config.yaml
norm: "layernorm"
mlp_ratio: 6
inner_norm: false
warmup_steps: 1320
Rows from block 8, named by matrix and row number. Rows with one number belong to one neuron. Each number is 500 + 40 x the weight over its row's rms, rounded and kept within 0 to 999. All counts start at 0. Numbers have three digits each. After the name is the row's rms in percent of the matrix's.
# fc1: MLP up (model.blocks.8.mlp.fc1.weight, 1536x256), inputs 86-171
# fc2: MLP down (model.blocks.8.mlp.fc2.weight, 256x1536, transposed), outputs 86-171
fc1.829 092:500508435470411549456508500500500500438500500500500500480500518500437538500460500487500500500500500453500500429500553577468517485500500500500500520582602505469453448500500500500400500500500500500500500500422500500405384535500509500500500500500437572492518500
fc2.829 076:500500500500500500500574500500500500500500552500500500500534500500595500500500442673500474500500521500500500468500500500500444500614500500500500500500500449407500500500424500445500500420414500500500411500405500500500500500643500500456397500500500500598489500
fc1.830 083:498574486500597500565507500500597562443500500582500622500500457506500522514500532500500474500500454524542506500500500500500500500500545500468494517545472500505500500518557500556467500500500396500500500465500460500402493500500496500500573500499500500500500499
fc2.830 084:500455440500500500500500517500500464500500560570395500500482487500500425500500500500500442572443500500477486484455500585526486428448438500390498500500555540500500503637500500538500500500456500500394500500500500510500449500544522469500500500500523500454512392
fc1.831 082:577550487481500531500573490494567559500500500563500521512524480500458585597500500515500500495511461488515500500530555500451589500475500500460598494545542500500526475500427552544500458574518500501469584500500500500429423411544562461466536490452500500557500500
fc2.831 045:500500478500500500450538500555500579500500500500500500500500500500415362541500500558505500500500541458500500458500465500500500500603539524500549500500500500500500538471450500500500500469500433500497489500500459452500500432522551406500561500500500651500486500
fc1.832 087:500542531500500488581500500550570532550500390500587559500561471500446474500500530500567500500447459451601499469582500473401500500555461506500606450510569500472500500476500500500500500500509500500485500500500500478500500500497500500500652530500500646500514500
fc2.832 095:504500492575460500485475548480500577500500541512500500553569407500500500500423500420500542572500485500518465521547500500500412500500546500481498441535500500500534443500528500458502415500560462502500478507456500500580486567557648500500518491468406398404500521
fc1.833 096:500549500500427534509500563439549500498436500500500500500502500500466500500500500500520500500370500500500500456500500500362500504426493549606500533536552500577527500507421508500375500500500500483458500500500500469500500522481511465500538520500500604500500452
fc2.833 110:445518500500500539546500500500507542500484500500500500509500416500625462482500500474530500498500500527500500605500500500545500500500461575517500447563561482500500500500489467500420500500500492500469500497500500489495500500500500598500555503500359477500520500
fc1.834 094:500478500500469500500545508525489569453500568575500517500518500500500500573500500500500500449483500500500536471484539500500500500597500499500500500562565500500500546500500521554500478500537365500500500554593541500507500465500500500500500500497500500510500395
fc2.834 110:500500608470500500500500500459507496617471372492500526531585525500486498500500528432500465500500487537500500500561500545455485500449478500500500500430500473564500441553481515448518567593500472474595500500439436484522481500500500500440507500500565486500521519
fc1.835 100:480500500500500537500487508507500500500572425558500500488500435526500512500509500512573394529496431418500500521595500500491571444467446500500500527500527538579500500500500500462453426588516482500500500500471500452500500500500506500500527500500500436500520536
fc2.835 117:484475535420543500402500477466500469547555475500441462500500581523419500544500422430500512440500513541490566546427501428494492500530580425493505537519500471427500584500522506449544591434500468453500457591519461500515552457499499490500467458500433481557426481
fc1.836 104:500562500570542500500500500500500589426500423497528512454500441534500500585500555448474500505395500482500500500525526454475490500500500510465500500500500500500500500500397500500500447452537424500500500500414418379500500500500500504539500500467567500500539500
fc2.836 103:528422500503576538500514480523552441500536500542474454500436582459500500497562500500500477500500556556433501500500500511500524543584500482467445500500567437500500554347469533548506500500500500597500500500596499500500481459463534500499500500500500500430431500
fc1.837 116:529500514500454500500553524500408508455498500553500514466500484516474503551490500443500451500500500439500500400500545500468586488445500500532500500500500522560500500500510510500495474487470500421520551507461489397447539500381491500430507508500510574519500532
fc2.837 120:465431500497468363509500500531529500500510500446500539551500500500424520500434465522578500469523500591477500568500500437530487500582500500489622427485500421434500548500492471455500619497500474500500500575500500500589479470626516433500522500500470500539500500
fc1.838 109:500500500500387497526500559511500591500500500500500500512524368500500519456500482609465420500500500500516500553500500424500500500500500478500547519500500500500500590500500523573500465500500500656463500600468432543441504447582569500552509481500500500500500500
fc2.838 120:548581500500500392488500500525380500515500500477472500439500541500442500500510500500500540487500500500500518562506500492500425500500500549500459638520500461469472500500438475500555470429500500481432421427500459527500500500500473500473500544500488543500590500
fc1.839 091:505589451500527573500500468500500500381500482500500500503511587500500511524538570471500448550472500491499527500500500574500420487493500419500429571500500585500500500500430500506500434500542500500505471500416500401500408429500537500500500500526500434500547500
fc2.839 104:500409500511500342500467515510500512500500500500472500500500464531466583500438379534474536514500456500500458528500532500562514500500500576500462544544500404420500500500500449575526500456428515500473519456546500500555443500520500500500432500509432509500598534
fc1.840 093:500573500500553500500500512500500593458500392500566500436500598507500500500475527471500500440500500423548452514535500417500435500500500404455500500489500500500457500523375583500552392563470420500500579500500500500500500500500500500469600559516500500500558500
fc2.840 099:510523489480500630500572460508500500451500501500500500500500528520463587500537500538474534512472500500500500469479456500500493570535491480423445373443500509563420476428485535545485500577500535500541500500500516494541433500500500500500446535442513522500537510
fc1.841 099:500522500493500547421476500633500500404481500500509500500455544500457500539500500557514500500522423516482552500584500500500500500500500496545500500561500497471500570500500506500505444500500468500500500550549500500470500500457571500500563586500507500463500500
fc2.841 097:500438469500500500500492470500500438443500506500511500500500500518500610560500500500500500500500500595500500500500500443500500453467500500500464500500454500500500500572500500500489500500500450472500679500443500500500500500500500500500483391500500500500497500
fc1.842 084:597500500541537500500512500483500579450500500500439556500500500560500500500500500500481500500500500500500500504471545500480500526500460500500500458500500495500539500511500569500500461511500500500500411500500500500500500500531500500500500516500560500500500392
fc2.842 099:520492479516500500398513609485498500469527484528500447505500500500500500584500427356514522500500500519500640514490533569500500508509531500500500500555500360468500471500570500500500500526500500500500500515502500502500554500487500564500508500490385512569500500
fc1.843 092:500500519478500553500471636513469524525500395488413439509500500588500532500500500471500476500509500500500580500500485500500500500537475500500555500568534557527606571500444500399504500500446452513500499603414529397500500378500498500500500500454500460500500470
fc2.843 097:500500444500500500500500382500500500422488500500500557500500374500504437500500530587500500500398500594500500500500495542500598500408453597495462501513500510500491500459500500627500500500551500448487500500484500500500500500544500492500500490491500500492500500
fc1.844 099:480583500500500560500500500500500500500551403500500527500500422500476512489500500500500465565484461499524564454598500500471500537473500438500554498551514664500500500500500500500378500451500432508500500586413500500500500431516500500463500500494500500500438500
fc2.844 091:500500500476539613500500402500500414500414542500618500500552500500436478512534511500500517534500500500531500500500500500524434500500500500500500500500576500534500582533442500432536484610500500519500500500500505500500526500500500595575559595500580500500500500
fc1.845 097:500602500506500500500577500500500533500560420500603500507500500500500562500626500467554500500500499540500581500531525489460500500413402461426534500500527500555500500500500547532500442500552458530500500503500500436430434450500549500500592500465500470500586500
fc2.845 065:500564500500500500399500500500380521500415461380500570500500536500485500561571500500540500513500500500500397500500555500509500431552627500500674500500500500500500542500439508500500500464602401500500500500500500456500500465352500500500489500513500500500500500
fc1.846 106:500577500500500577463500558500545500397399496465596500500444560408500471500500500500530500500500450500541620567542500500500500481494500477481500500563524505462494533500500495471500439507500500500533550500552500500445500500450500554452552585500437556500459500
fc2.846 112:500500500409500612500441475464500446480522500579457500500482480500500514581508500500500586500375500538500500483500500449500498509504500500488484500480518539500500500500423500500500495586500464500500662510488559433500500500500476500500500525500500479500500421
fc1.847 093:516498531478500500500512534500540520325500420500500500405500503465449500587500486513500454500500500424500500500522500458500500500632552484500593500494538500488500500500424500500500499500500475475453481500500475442500451506500526500500533558500538500496500452
fc2.847 095:512383452480500438418500500500500564500500500500500500500450500500500500406528500500500500591483471500421393603500500447495538500500544500500500500500500508552557500500500527500448500500503500500568530500500500500500500500505500500548500500500456500500500453
fc1.848 097:500500507500500500409500525402431576500432464500565500500500500500449586500490533500500500500500465439573524429518554411467500518500476384465561500534508517500487570500371558458488423529433493507500500500500467500489456500489568476488507558460556464500500519
fc2.848 061:500500500500500494398573500439500542500500475490495500500500500500547500500500494522499500500500500500513500391500438543500500500500570503500454500500502500500484509429500500500500480500568402587408582500500513589500500500508474450500500500500571500500414500
fc1.849 110:500518500500500500500500498500581519459505506450565602453500500500500492500500511500543574450500486540589500500536497500465435500592500478500562493500561550396500500509475523500500480571519455636500500500500490499512401477500500500500594500397457512500500500
fc2.849 126:425525500500397542469500480500417544500470500550500471618500516500535500412410500555500500519558500517485432521495476500478500500433500469500500515566500529510512477418550452500446480436500500381517500555483494445500500500538545500391500510500482500468500547
fc1.850 109:500514500513500500500500580472502533500500398500548500500500602500467527515500490560500505611540504500583500500569589575500500500500500481533570500541500500528544537500500500444476508500490500500500500437500500500466500490500500500423593555467477500441536534
fc2.850 085:500500500436500500500500500449472500475500500500500500482389500500500500527641500501415500500500496539474378500500500469500500500604500500444500500500500606500500500530500569528500500500500480500500497539500500489500500574500500500500500500500500544500500469
fc1.851 109:500500478479574588523500500428534549500568459500500500500511506500535500562477500461500452500500500500526558524500481541500545452497427500437508500567500500500577462500522500579457483500500483491500474567473500366443446415500500452538486500500500465500500460
fc2.851 102:500500544500557500412518500500500525500474511500500437574418606500500500500491500500500507565534500500499357595557500500500500529558528500531500433500500500472506500500429500478543594575558528500579641500500500391500500515460500500454528531500500548500463500
fc1.852 144:495567500500500499423553510419500567485500525500525500500507469500465577541500523481487477569500449410592500449504543531394500500451438469516504500522533582579508457479470558500500415504500491577500534500500507502451474470535564511492491529460520495477500518
fc2.852 062:541500500500500512380540496411500529429500500500525463500520500500451438500506507500480496500500500467573500439500500500500551500604582440500546500488484500500523536459495500465500506500532409548482564500483500467504500500465574465500500500487500500500500500
fc1.853 096:554577500500559551500593452500499500495500500515560544473451500426433500500500464492522500500500552478500512500500500500392500445500594500500500500557439596458500533427455548555500500541500500500500500500500438500500522468532486500500500500422500500573500427
fc2.853 112:500507409500487559500551500425500500460555399500451461500500500500609500562500510500500500580523500493500459484500486606602496500502500468461484500500500500513500467462552417477500443500467459500546500394500519500500418500461500500500513500453480500500527555
fc1.854 089:500500509538602500500500382500500566509500500500519571500500500493500519500490500441500500500441385500484500500488617439478500500500488483490500468500500500459633500500506500500500396500500488500500500500514504451500500500500500500500500472500500451430500500
fc2.854 100:500500600500500570500500500651592364593527504500500500532500463506500500519554617500500512452504458500443500533500396500466478500472500500458500500470500566496500500593500594500608500500412515515500429554413500555499506500481500500500500568500464438500500450
fc1.855 089:500490543490500500500510500500500564500500511462500500500500500571500614549500500500499500400500455479520481556500500467500412491500500502500547568500500530472500582497500500500514465500399500500500458470527500500421500500577500473500500500457543500500540523
fc2.855 090:447500500536517500500452500434500501500500500500542479507539500431541500475551500506439500582481500430500500500500506500500501500500500500476500500557553566500443500500500486500384500394538500500568500500500500536448463500500559533500500500500562500500500500
fc1.856 088:500573459500500489500500500500547579500511374500500500467500460565447500559500500500500500499500400500546430500505513500500500500500500500487500412500500500555500478438381500550500500500570518500518504500530449495500500500500583500500500500460500500500500500
fc2.856 103:532521470543500477439555444500447500536528476500500500510472500477500508500443500469500500500515500529497483538496447500500452500500574467474500504474424514500499500416500500500489500567500500467440500490530500500500500586500500500563422500500613512500500586
fc1.857 099:500529500500597500512551345500473500495470572483500553453500392500500529500553572500500532500500431500500575500499500500447500500500477500500500533500587500500500500529537500500500427558500486500482500500402465449500500510537500500500537430504500391500433500
fc2.857 116:500575509500526500500495500510500435500500566492516500472500575483550500499552622493500500436480500460562500500525483540500406457500500563490509500500463500500364438603394500595516481500506500532470545500463415500530559454500378500500500550540496531458551467
fc1.858 101:504500500516500527419500500500500467497464500500500500500428500433462576558476361528500500493473417483488500500537545475500536500500500453548571480564551500500500461451500500500427500532431516500467500500500500500425473386500519533475500547500500500500476535
fc2.858 094:500441472529500500490500492500500578500489500405505341500468500500500381369500500503500500500500500578500486500511500502586500500500584492562483500500500500533500520500482545538597415500500440453522500500500483500500497500433500426486532500500506475616500556
fc1.859 104:500500449465500500489500438507470500500500500501500560500500377500500500512500500458500500500500409425500518469500500500500576404373500520500575500537500545500522500511500500627500500402500500575469500500407406500428500448500500500563500448500500500500509500
fc2.859 114:474523603500580500465500500500597500500500500475473418512511580462500507500500500573442427565591468509561500500470560500454500500500453528474500510516500449493500500500500500470514534500453500500558477495575500500500500500566500500357448500500530505479452509
fc1.860 093:500498500500442500429500544500500543500500422500521500514453463500440500500500429514500413500500435500518500500500549500500500500500500408536500561568500502500500500478500500500468463488500500468508500500500500500475460438500547477500500500457500475500500576
fc2.860 093:500514500443500500500563505500500500500500564500500500500400500500500500500500500497551500500500500442509500500500500526582436500371500500500500500500560500500458524405357500500500459507508400500577500500541500500500500500500535500500600500487500542495500343
fc1.861 095:534512500500458500500500561438500500500449500526541437551444500514500500500478500515500500500500514498500500484529500500452672500500539458531584413536498500500500534524500569500485500500500500450573603500500497500438482499500566500500523600500495510500582500
fc2.861 102:625486478559464419500494500552512476500500500500500500500500500500500545500500500528460530488500499552500500586522575461500500524577466500500500443500499433500522500548500505497500500377419500609500452446500500500586479500500392506565436500500500500524605469
fc1.862 095:577500441500500480500500560500556561462500415567554500500439500500500541623568471500500434500500500500500500500556526522500516495469480439449510500552545477500500562500441561500476452500500500500500478576500507455427428500500593500500468500500520500500500434
fc2.862 059:509500500500500500500500540500590500505455437500500500500448528489500500567500500500626500453500500500500500500500500422581500500500500500516500500500500500500500500500500526500500500500619379500500473500500500505426500500536500415500500500500500641500500500
fc1.863 108:500576500579500593500566554500500500498549500592496500587500500500500516548542500447500500500500469409500520411500532529500500429500500500512500500500533550500489500442500538500483443500481425466500500500500500418500500500498500500449500520500574500589532500
fc2.863 168:446500500500520470542500443463500500519509500500527542417489547496500500463642485335500532452500536500500447465500447447434500436532500537509476645500529500610495500462500535496460500554577461469494479515500500535500500500576539500450571500490422535498481500
fc1.864 104:500500500425354552502500456519500529461462548500500500503507423501413539500553494492500462507500456500500404482544500500513475500500500448455449514524563563500469500422436598607458500561449500508501500569500493500513431522500566308500500500500510500500432506
fc2.864 089:500602500500500500486500500537500500533500500526477500500490500500500500500500531552569429500511574518382502500521510500500425474500500502546500500500456603580596500500500635452500394500559477500451500500500500451509500500425500573531479500500608419528536447
fc1.865 099:528500500500500500431500608500500556500500500500500500536500681500500567587500412515500500500500500500500500514500596417500500500500500385513500500542492500508500575500383500416500431500385500505543477429526500500500500485500500500500500622500500500566596529
fc2.865 118:515484465500555517500500500500500500500500500533500500500397436459500500500500497500480500552500500500410525527456500571455437500436527581453500507500500500500458430500500500591500500508584499516422523500500480509500500464493500500500551491491500472477500500
fc1.866 085:500543508500506555500500500437474500500566392529500500499500545555500570500585515500500450500362440536500500550500500500442500500500476500482500480500487500519500500498339499486500500523391472500500500511399500500500500500529536403500465500500500440592478500
fc2.866 095:500500479500500563500500396500556493442500554520500556509427387500500500584422500500479569500500506500526500500500494500544609396466530450534489500528501500397500550500592400551500500500500493522478499500408500567500500448570435500491564507536498546500473471
fc1.867 134:524518500500500500500508495472500524493500500500500500485425500500461578531500503541500500472513438506552521504594530500453500491565500452484582500604584500500589559500500532568480453500500447557500500500500500500472450453545518490538554540469441443494500492
fc2.867 062:544500500500500492389532506461500524500500473500500460500500500500460500500507510500486486500500500471500500448500500500500557500622565448500563500500508500500510537470520540469500505500546500500468539500500500475500500489490610448500500500515500500500486500
fc1.868 095:500465500500490500521525500500500564500500500529489517497500434560533520560500609457500448496374500500500423500500500484438514500500418569467500500500500500500500500500500522556473500500435500500500500539465500390500487500500502419500491500486485542500500390
fc2.868 099:428500567500500536500430500500529500562478475500543500507501520464538470576500597500500516500500500500503500500622500528500467510459498525568500358500513458509500486500500500500500571500500500454571500500495500500500441500486420500500524500528507500470500508
fc1.869 145:495548500500500504500557527500500585466500508500524499500449500500446578553500500505491437541441467419599478442526561525451500426441497457500517500545526554578499498469461566537437435512500507578500564500447502491422461460545567509500488512444504527502493500
fc2.869 061:545500500500500512385541498406461531432500500500528461500525500500448500500507507500473496500500500466575500440500500494495552508604583434500548500488483500500518537456491500459500505500530500548485562500483500467503500500462578465500479500486500500500481500
fc1.870 090:570544500500500506500500500500587565481509500630557685547507457500470553562500510500545500500500495500500500500542571461447500500542436423504529500553570500500464500500456547550420454565500461500500439539500440438452432452500544500500574509500503500551500434
fc2.870 052:500586448500500500500500500500500500455500500500500500500500560500414426539500500556444500428500500558502485500500580360500500500625500519469500500500500500500512500512500500500438500509500500609500500500500432420500500448466500500500500479507500500504500471
fc1.871 100:453524500492458500402500500500490500500399500426500377562500571500473541538500500597485526500500500476500419500537495500468500448500540414500643482546500500500500593500500500473500500500497507500545500500425474489422500415500520508500500592463510500579578500
fc2.871 094:464428496488500508464500453414549538500500500500422500559500451497500500500500500547500499500492412500500500500500548555482500500500500577500500455456497500500550500500406536480500448500500476500422455500500500488561500500592434459500500500500610530445600430
fc1.872 085:500500530500500535406455613466563561500500481500500514500500500559500500500551500500387500489385500500500500500523500454463500500500500500481500500500550500418512500500345575484477468581500508500491570560427500432500500500500516560500500584465416500500450428
fc2.872 104:500500500500500500530460476511372460459519514421439461543500500500512441546549600491503493548446500529565486557583500581500500488500500513500500498500528490554512507500500500500478576441458500500575457500386525470500568500409494509500516434439422500490500500
fc1.873 078:561500500500439502500567500500500500500500500519495500503516425399417544546500500500500500500532404511527538500541697521454500457500500481478500575500553500500475454456485500462441418600456500463380500414500500434500500500500534500500505588500500434500554500
fc2.873 087:500468500500500500442500500500482519500500561465500381500500552500578500500584500395554487458500500500500536500500496521500370485496500452574488503500518500470498500493476500500500474470500500475453515620482600472471500500500451500500505491500395500500500500
fc1.874 079:486524398549500508500478500500500546476500500479500485392500500500431500500500500512500495500500581500558577500500511523398500500500451500500543551500500500508528500500541527500500500523664500500366500500500500500465540500551500431500545500391500607500624447
fc2.874 109:500500500591526500468507500504544500551500500500500553500488482553500478497500373520516457500500500427446575500522500534500500497510535500500500500500422434494518454524420435500448545547500507462541500500531500500581510588500500500500392500500500488500490484
fc1.875 111:418514500471534529399548437500533500495577344427500500566500550500500500500500500548507401465500452533527486500500500500500465500516506500500500437500503528477500479440501500500470453607511500515552454500496500500467486484500500477467500503500500417474441500
fc2.875 140:500469500532500500440472500502500500510525500400480500489442500500500489477443433623451503518510500500500525592500514500583600505444527500500520480500463381452500509571431500489514540483470500524584466519500532572448453452571472496518500472500500526493500500
fc1.876 082:500593500564500584500500500500500546459500500500485500500544534500500500500500496500500500500523500500517443500500500473483500500536506372424500468500500513500549718511443500452500500497500500500500500510500500404500500465500591500370500500500497500500500500
fc2.876 108:565500500500500500500500572500468500508500500466477487500500500500500481602500396477500539521484500500500500500500500500423453500480562603500454500500525500520501500500500431588571500440500500500570567500500403445500500569446500500500500326500500500539500500
fc1.877 105:500518500500485500506500500511438511500540500500412500576438500582500605500479491500500584500433449530500500535500644500500476468500450470546521519486500500500529508428462500528471500500397476526500500428505500500511500440533500452500507500466500500500500500
fc2.877 114:500500446568500655603500500502533508500501477500500500556510500500500500500500523462471500500517500500498500322461500566446548500430500529500443489500500528524484500500544504499422500500632482413482442500442500551420468498537500545500516526506500550507578432
fc1.878 089:533502500500522622443538504500500500454500500568500579519445478458409550580498524381500465500500500526500572500548541500500500500500500500500440543522500502566500444500500500548445500500442500449428534500500500436500500500457500527383500463450500500500500500
fc2.878 107:464510479500500357528500449501500500500511500500537500500459500500492520500477444534529489473554498512534428565500502484500461529612500500529544500517500440500500500458430468475453500501613500508500500595500500488573449500561513422500500433500517500556449500
fc1.879 095:463500500500500570500500500500633500500500500500460480500500531500500500500501500616500500596500476500500500500529500500500465500577500507482500460500587546500500500476434555455461500618500500500515500500429580414500508487432500500500500500500384512500494500
fc2.879 113:500444500508500463391500612473368500479473438395465481466464563585574468558472500502500500452482500462522500500500500516554519510515535548500532500482457500500535500546461500500430500454514500500482500500500500517500521500513491602510500500500569554451500500
fc1.880 112:500615535510500500500556595500531557414429529500511500500535500500440500531500500500500386500500500520500500538517547500466500500500430440494500541500506514578500500500481500500535385500500522514412513500500420448500500489539553500500537514500490500500500547
fc2.880 099:500549500468500500514572500457500500500500470488500500503449418500492500518440500500473614500416500527451500500500455500500500572574500485381500429500500576500448527464472500507516474525581563631500500480473500441500500563458519496537501500516422500500444489
fc1.881 093:500595440500400500500500574500500500500362562500500500500412500412500503500490500532524500452471515500514411500547506485500500500587550500592569500564541500500500500431440557500435500500500463586420601542481397500485500500500522500500519588500515583549494504
fc2.881 111:500433526449500500500500500500511432542500500547500508528581494491500500378500500432500523500500442500486614528445556464534500559500500500432500500460523608475487500500500450482545500526443500479479500519553500500500499500500484596500448555500389452471509557
fc1.882 094:477500532641500648500500530497512526500504500500553506510500446500500519535500500500489422500500474246500500439493500471500500500500500500483553447533522500500407540500500500496500478479498500500500500463502500500412500452500500495460596500484503543500502532
fc2.882 110:479492504487423500500533500500499500493500500594568500500560522508500500500500500522545472594539589463473500523500500500411568507438500421500456500500500500500512493500472498470500386517461500500540500464500488500500490514500500500500471500500552533500503451
fc1.883 086:500600500500500500500551502458500562500500404598605500500500455500467580500523472500535500500498443500500500508566561423422541525500415439462502500512544500611530500500456546500442500500515449500500500561500500481471470459451541500500525500457552465500570500
fc2.883 048:500500500500500500500500500500500500500392500500580500419471553500500500531500500500500500483500500500500500510500500500500500500500500517500459500500500479500500500500500534500500500500500500500500500500500500511500528500452500500500500500500596500500500500
fc1.884 099:525500500410500565500500576500626568492500452537530500500500500500500507551500521540500500500500486500559389475498505481500500493528508500455500533550505500584538500500458504500486408579508478500494500512453450456417472500500572500500554511486465500479500500
fc2.884 087:500500500500504500472500488500583500500416500500567500500500490500500500500500400500500500500500500500500523396500500402500500452604500498485528500500500500530511473500500589500500500500500521604502500500500500500413417501401418398500563500530500500500500500
fc1.885 089:428500500500421617485500500500444572500500500408500454534500514500500536500500500547500441500500463398500457500500500500500500420500500500500500564500495546507500604500435564559470416531408500500455500500500500500415469500500566361609533500500500544500500501
fc2.885 100:433500500500434535567443589482500500490500500500500500429504500500570500500583509444500503535500500500413500524505517483500528470500500500500489500495500550565500500529640500500377500500576500414385500500513539500540580500407481539491500500513500455500500421
fc1.886 091:500573473500500500544500500500523553419465500456500464500474500500425521539500415517611500500500442500568500458535565372424500500468455435499546591532535500549500500500448571500461448500500500500500453500500434500428443468500563500500528547517608500500500431
fc2.886 066:500500500500500500500500622500507508500500500500581500500462500500500500514500500490500500500500500500500510500405500500535500500553500506500500500500500500582500500399446556491500500500500463616500588599500594468438406500499500500500582500500500443500439500
fc1.887 093:451500500500500554500500500491500500485430500500500500515435595500500500523539500443500500500500500500500500430476500499500509426500500440552492482577492500500542607415480608500500500500500500500442500509500500390489553434512597500500500566456500521500500450
fc2.887 104:500500442446500461500500457410391500500460552500437522500543400579535445500471500448487500554500500452500504628432536561492500573424500540533500500477507450500500452561500439475500530496482518393506500492462498456427485510500500500500500500500500471500500500
fc1.888 088:521500500512500500500500500500500608500499500560526500500500495500500500500519403500561500500500499476500510485438500473500441500550483457416471511500500500458500500377484559522500454593636471500500576464592500500443500447468578489496487628500500549500500458
fc2.888 096:500520500500500536500500500463525446500458570500451441425496500504514500500567498435544548500500500492500500512500500500500500500480472500500552550500449500436500550500512429404500538500500500384500405500477500444500500500473470500570555493553500500518500444
fc1.889 092:553584576500500527500500500500500557511475500500494500500500493500500515622494446500520500500500402468500500516500500500455566500500500500510577500481500440500560436500500500542483500454408500522502419500528500550388500484500500500500500545500500500611500500
fc2.889 091:500500500538500506500500381524536466405495443500500500476461598500500487500500500500491426500500499525499500430500466394500556500500459483500500489500500459459518500552500500553500500500500500500500510527514500618500500500500500500500500440514620500390500426
fc1.890 100:500524500500440561500500520559500511519500528511497500385500500489444503531428500423480500500500447386500500500529543430498506360500500412543585500563526452500500500500478512510500500500500500500478500498484500407463453436500508500500524500500500500500507412
fc2.890 124:556500500410500464500500500577500500500500500500500500560538500500549500542421460500500509494500468500531500500553450510537500545500500500523500444582500491574526493536535500500544500500500403500500500522500500525424500333429561485500500500500500500500500500
fc1.891 091:500518500473572537467500609387480500457500500500500500452415648499434534500500500466584500500500500500576605500500509531440500500500532470500535510583540500500599500464421540476500500529500500500500623500500500388500500459500486515500500500500500500500569453
fc2.891 079:560500500465505635500475406412487500500444500500500500500500565523542500555500500410445482466500543500449444440552500500440489480454500500500386500500559500549511530500555500500500500500500500500471500500500528500500500500500500500500496586474590475471454494
fc1.892 089:490500500500427564500500560442433499459500500386500500587505454500473522500500500500444459603515459500489514500513545503500480385426500500500500500500521500454500522468488500500391500500503495529424500500451500500500500462493503444500500500500616573500447500
fc2.892 120:507500500468500500472466500478538500500437543471500500542467453500500542531500416552478500500502405500427500512492467500586502500500523500523510453534587509516500476500500500534500500500428500500500493479500500480418450402534500638500469500500500500487500594
fc1.893 088:605500500500552660500500474500500509500500500499500500500500460452500554570446496461500396500500376508500500502556506500454559500366449500500500546500509500500500458500550500493417418489471500525500500500482500500371472500500500500486542500451437394500519500
fc2.893 105:525523500436500500500500500500518448500551505543536500500500490500393500478500344426500552492500431566505500535481500442500417500557500487569500589500488544463467584500516500500428500446510500500500500500532489500566610500531500500395500500470500500611504500
fc1.894 111:470500500500551521500500477497628500500500500457500500383500500500500529531500483549584500500500517430500500500500510467500630438517500468500549630532590514500500500500500595500466500500500484500451469500556459495517449478500510500500584500542500500500500500
fc2.894 102:500500500500506500500500500500537500500481500483500500500500516500500500511431516573500481500500542500500419458504444485595479560500500500500500588522500498439500543500500562500500507500515500567500500517500500500428428409462500500527500500530592553500530500
fc1.895 104:500500500454500583498532417500578545500591500500463568500500457532488600500549500500469500492401500500520463541500622451500513531526519500538454500500500490486500450500500500533500500500500418476500560500411521500500456470500500500417459531426519489476607459
fc2.895 111:527500574500500570500371500441500455500518513589470464500500520562512487562500500446547500560511483500405579516467500520430500500542446485500500500500500500467542500459500519500500500481586500547437532520571497500522500544500595497500493540549500500500473443
fc1.896 102:500570500500500649500605641500500563500500500500443479455500500515500547521451500500496542500500500500528441485500589500500520500500500500500500521500486500500538500506500499514444508500500500411500464453528430442500473500500579458500500554500500500500503500
fc2.896 104:449487500537500494427527500500528545500461500518499590500413500500500499500418369500595470522562500523500451462444500424500552421525506500552582541533500444500500549500533500462422479446500571449435500500486500480487500412580485500500456500500500462589508479
fc1.897 099:494474486500500493464479500550500526500500500500545464500401500423500500500500500500587500467542507500500500500533518500500500500430500500526500500600533500500500487500540527510402500500500500544500591527500516465435431500500500377582521500500500563545500445
fc2.897 099:561500500500473539500511500500484509512595500443500560548500533500567500450602434500477510525500500436500500500500500366498422439421500494500422473500500510500484605613500433417381515536441500500551500500500500500500500500500500530500595482500500500500528517
fc1.898 089:500500428505529500500500500415495509500582331500568500500500567500500500570543500500597500500433500449497500483500559464500478500500500476500500500539500500456541536535422500453500500500500422500521500500500500500500500459500500500470500500466500521500500483
fc2.898 094:598402610411519481451505436496500409500502552374464456595500500500488543489500500500490500577500500554500500500546410549480522500500500500485500500500551500508544536482500486571500500491404517500479425543500500450489500500500495508477500490500500593500500419
fc1.899 090:468500500500500587500500429500500500484501500500500574419500500487357512500500515500500500500479500500500500500578563500413500500500500500500500609550495509500500500500428500500485500625452476500415500500478463500516500516500500404458500538500500500500532500
fc2.899 120:500549500500543485500500572500500500522521500500500414481457509500500569500562375433544500500515500500500460500500437582533420500514500500480500500500429500500500490500500500500500551500500608500500500459503479500507500447500500500500500558563512526536500500
fc1.900 092:590520500534500474500548500487494528500500500469500500484500458500441555500500500500500476500523458500500565500500542500500500500500500428456635458500500500500500500500500500500500500500500500511500500469500500500462442482500489500500500500500548500500611500
fc2.900 096:470500500410500500548514500527467500500326545446475500589479499515555498500500567524529584551500524500492394579566466500448603500500484526500547547500545556557529503500472542447557452608453500506478500558455500500500516500553451467500500500513500500592461392
fc1.901 117:567497500500500500500500502500507494500559420565448500500424538526500500504500551500550500500379500516480453497494588446500549487579458500500500500557564500500495500391428538500499504500500417500500515500500500500530500463510607425500498517500500512500500500
fc2.901 117:500539557500500521500504500500529515503458500485521500500540485455430480527500500500433495500545526500500500461500518580457500500428500466451500500442453565568463500521500500500500500504500541498455456489500518500377474500500455529500457500500550500500558439
fc1.902 101:500662396500570543500505500467500500506500423656551564500456489440500510470500500500555500500502500490511579413500543500500500444500500404439500500500458557582476542500549500488488363500506416505416502490558500500450500500482537482544569585500492455500499485
fc2.902 101:500500500500500500500536552433408566500477504500450500500500500489500500549500567477361500500471442500500365425500500500500500500500500571500500501496451545500473491614414430493500500480485500500500500432436453492353434517500482565437562397500507528404512500
fc1.903 103:500500500500478476433500515499525534500500500441498500500500500500468569500448500500525500479500459500500500500543585500500395500500535500514596500500500541480530557500500505458500450601455500500443500500500426500437500500500499500500546608500500500500553500
fc2.903 092:526500500500500500578500500500500500500579500500536496441500347500512500470587500500500426524500537431500500536500450500463535500500500500500500500500500500500500500500500500577501500511586500504500518500507598500500500500456500435597416472500500500500500500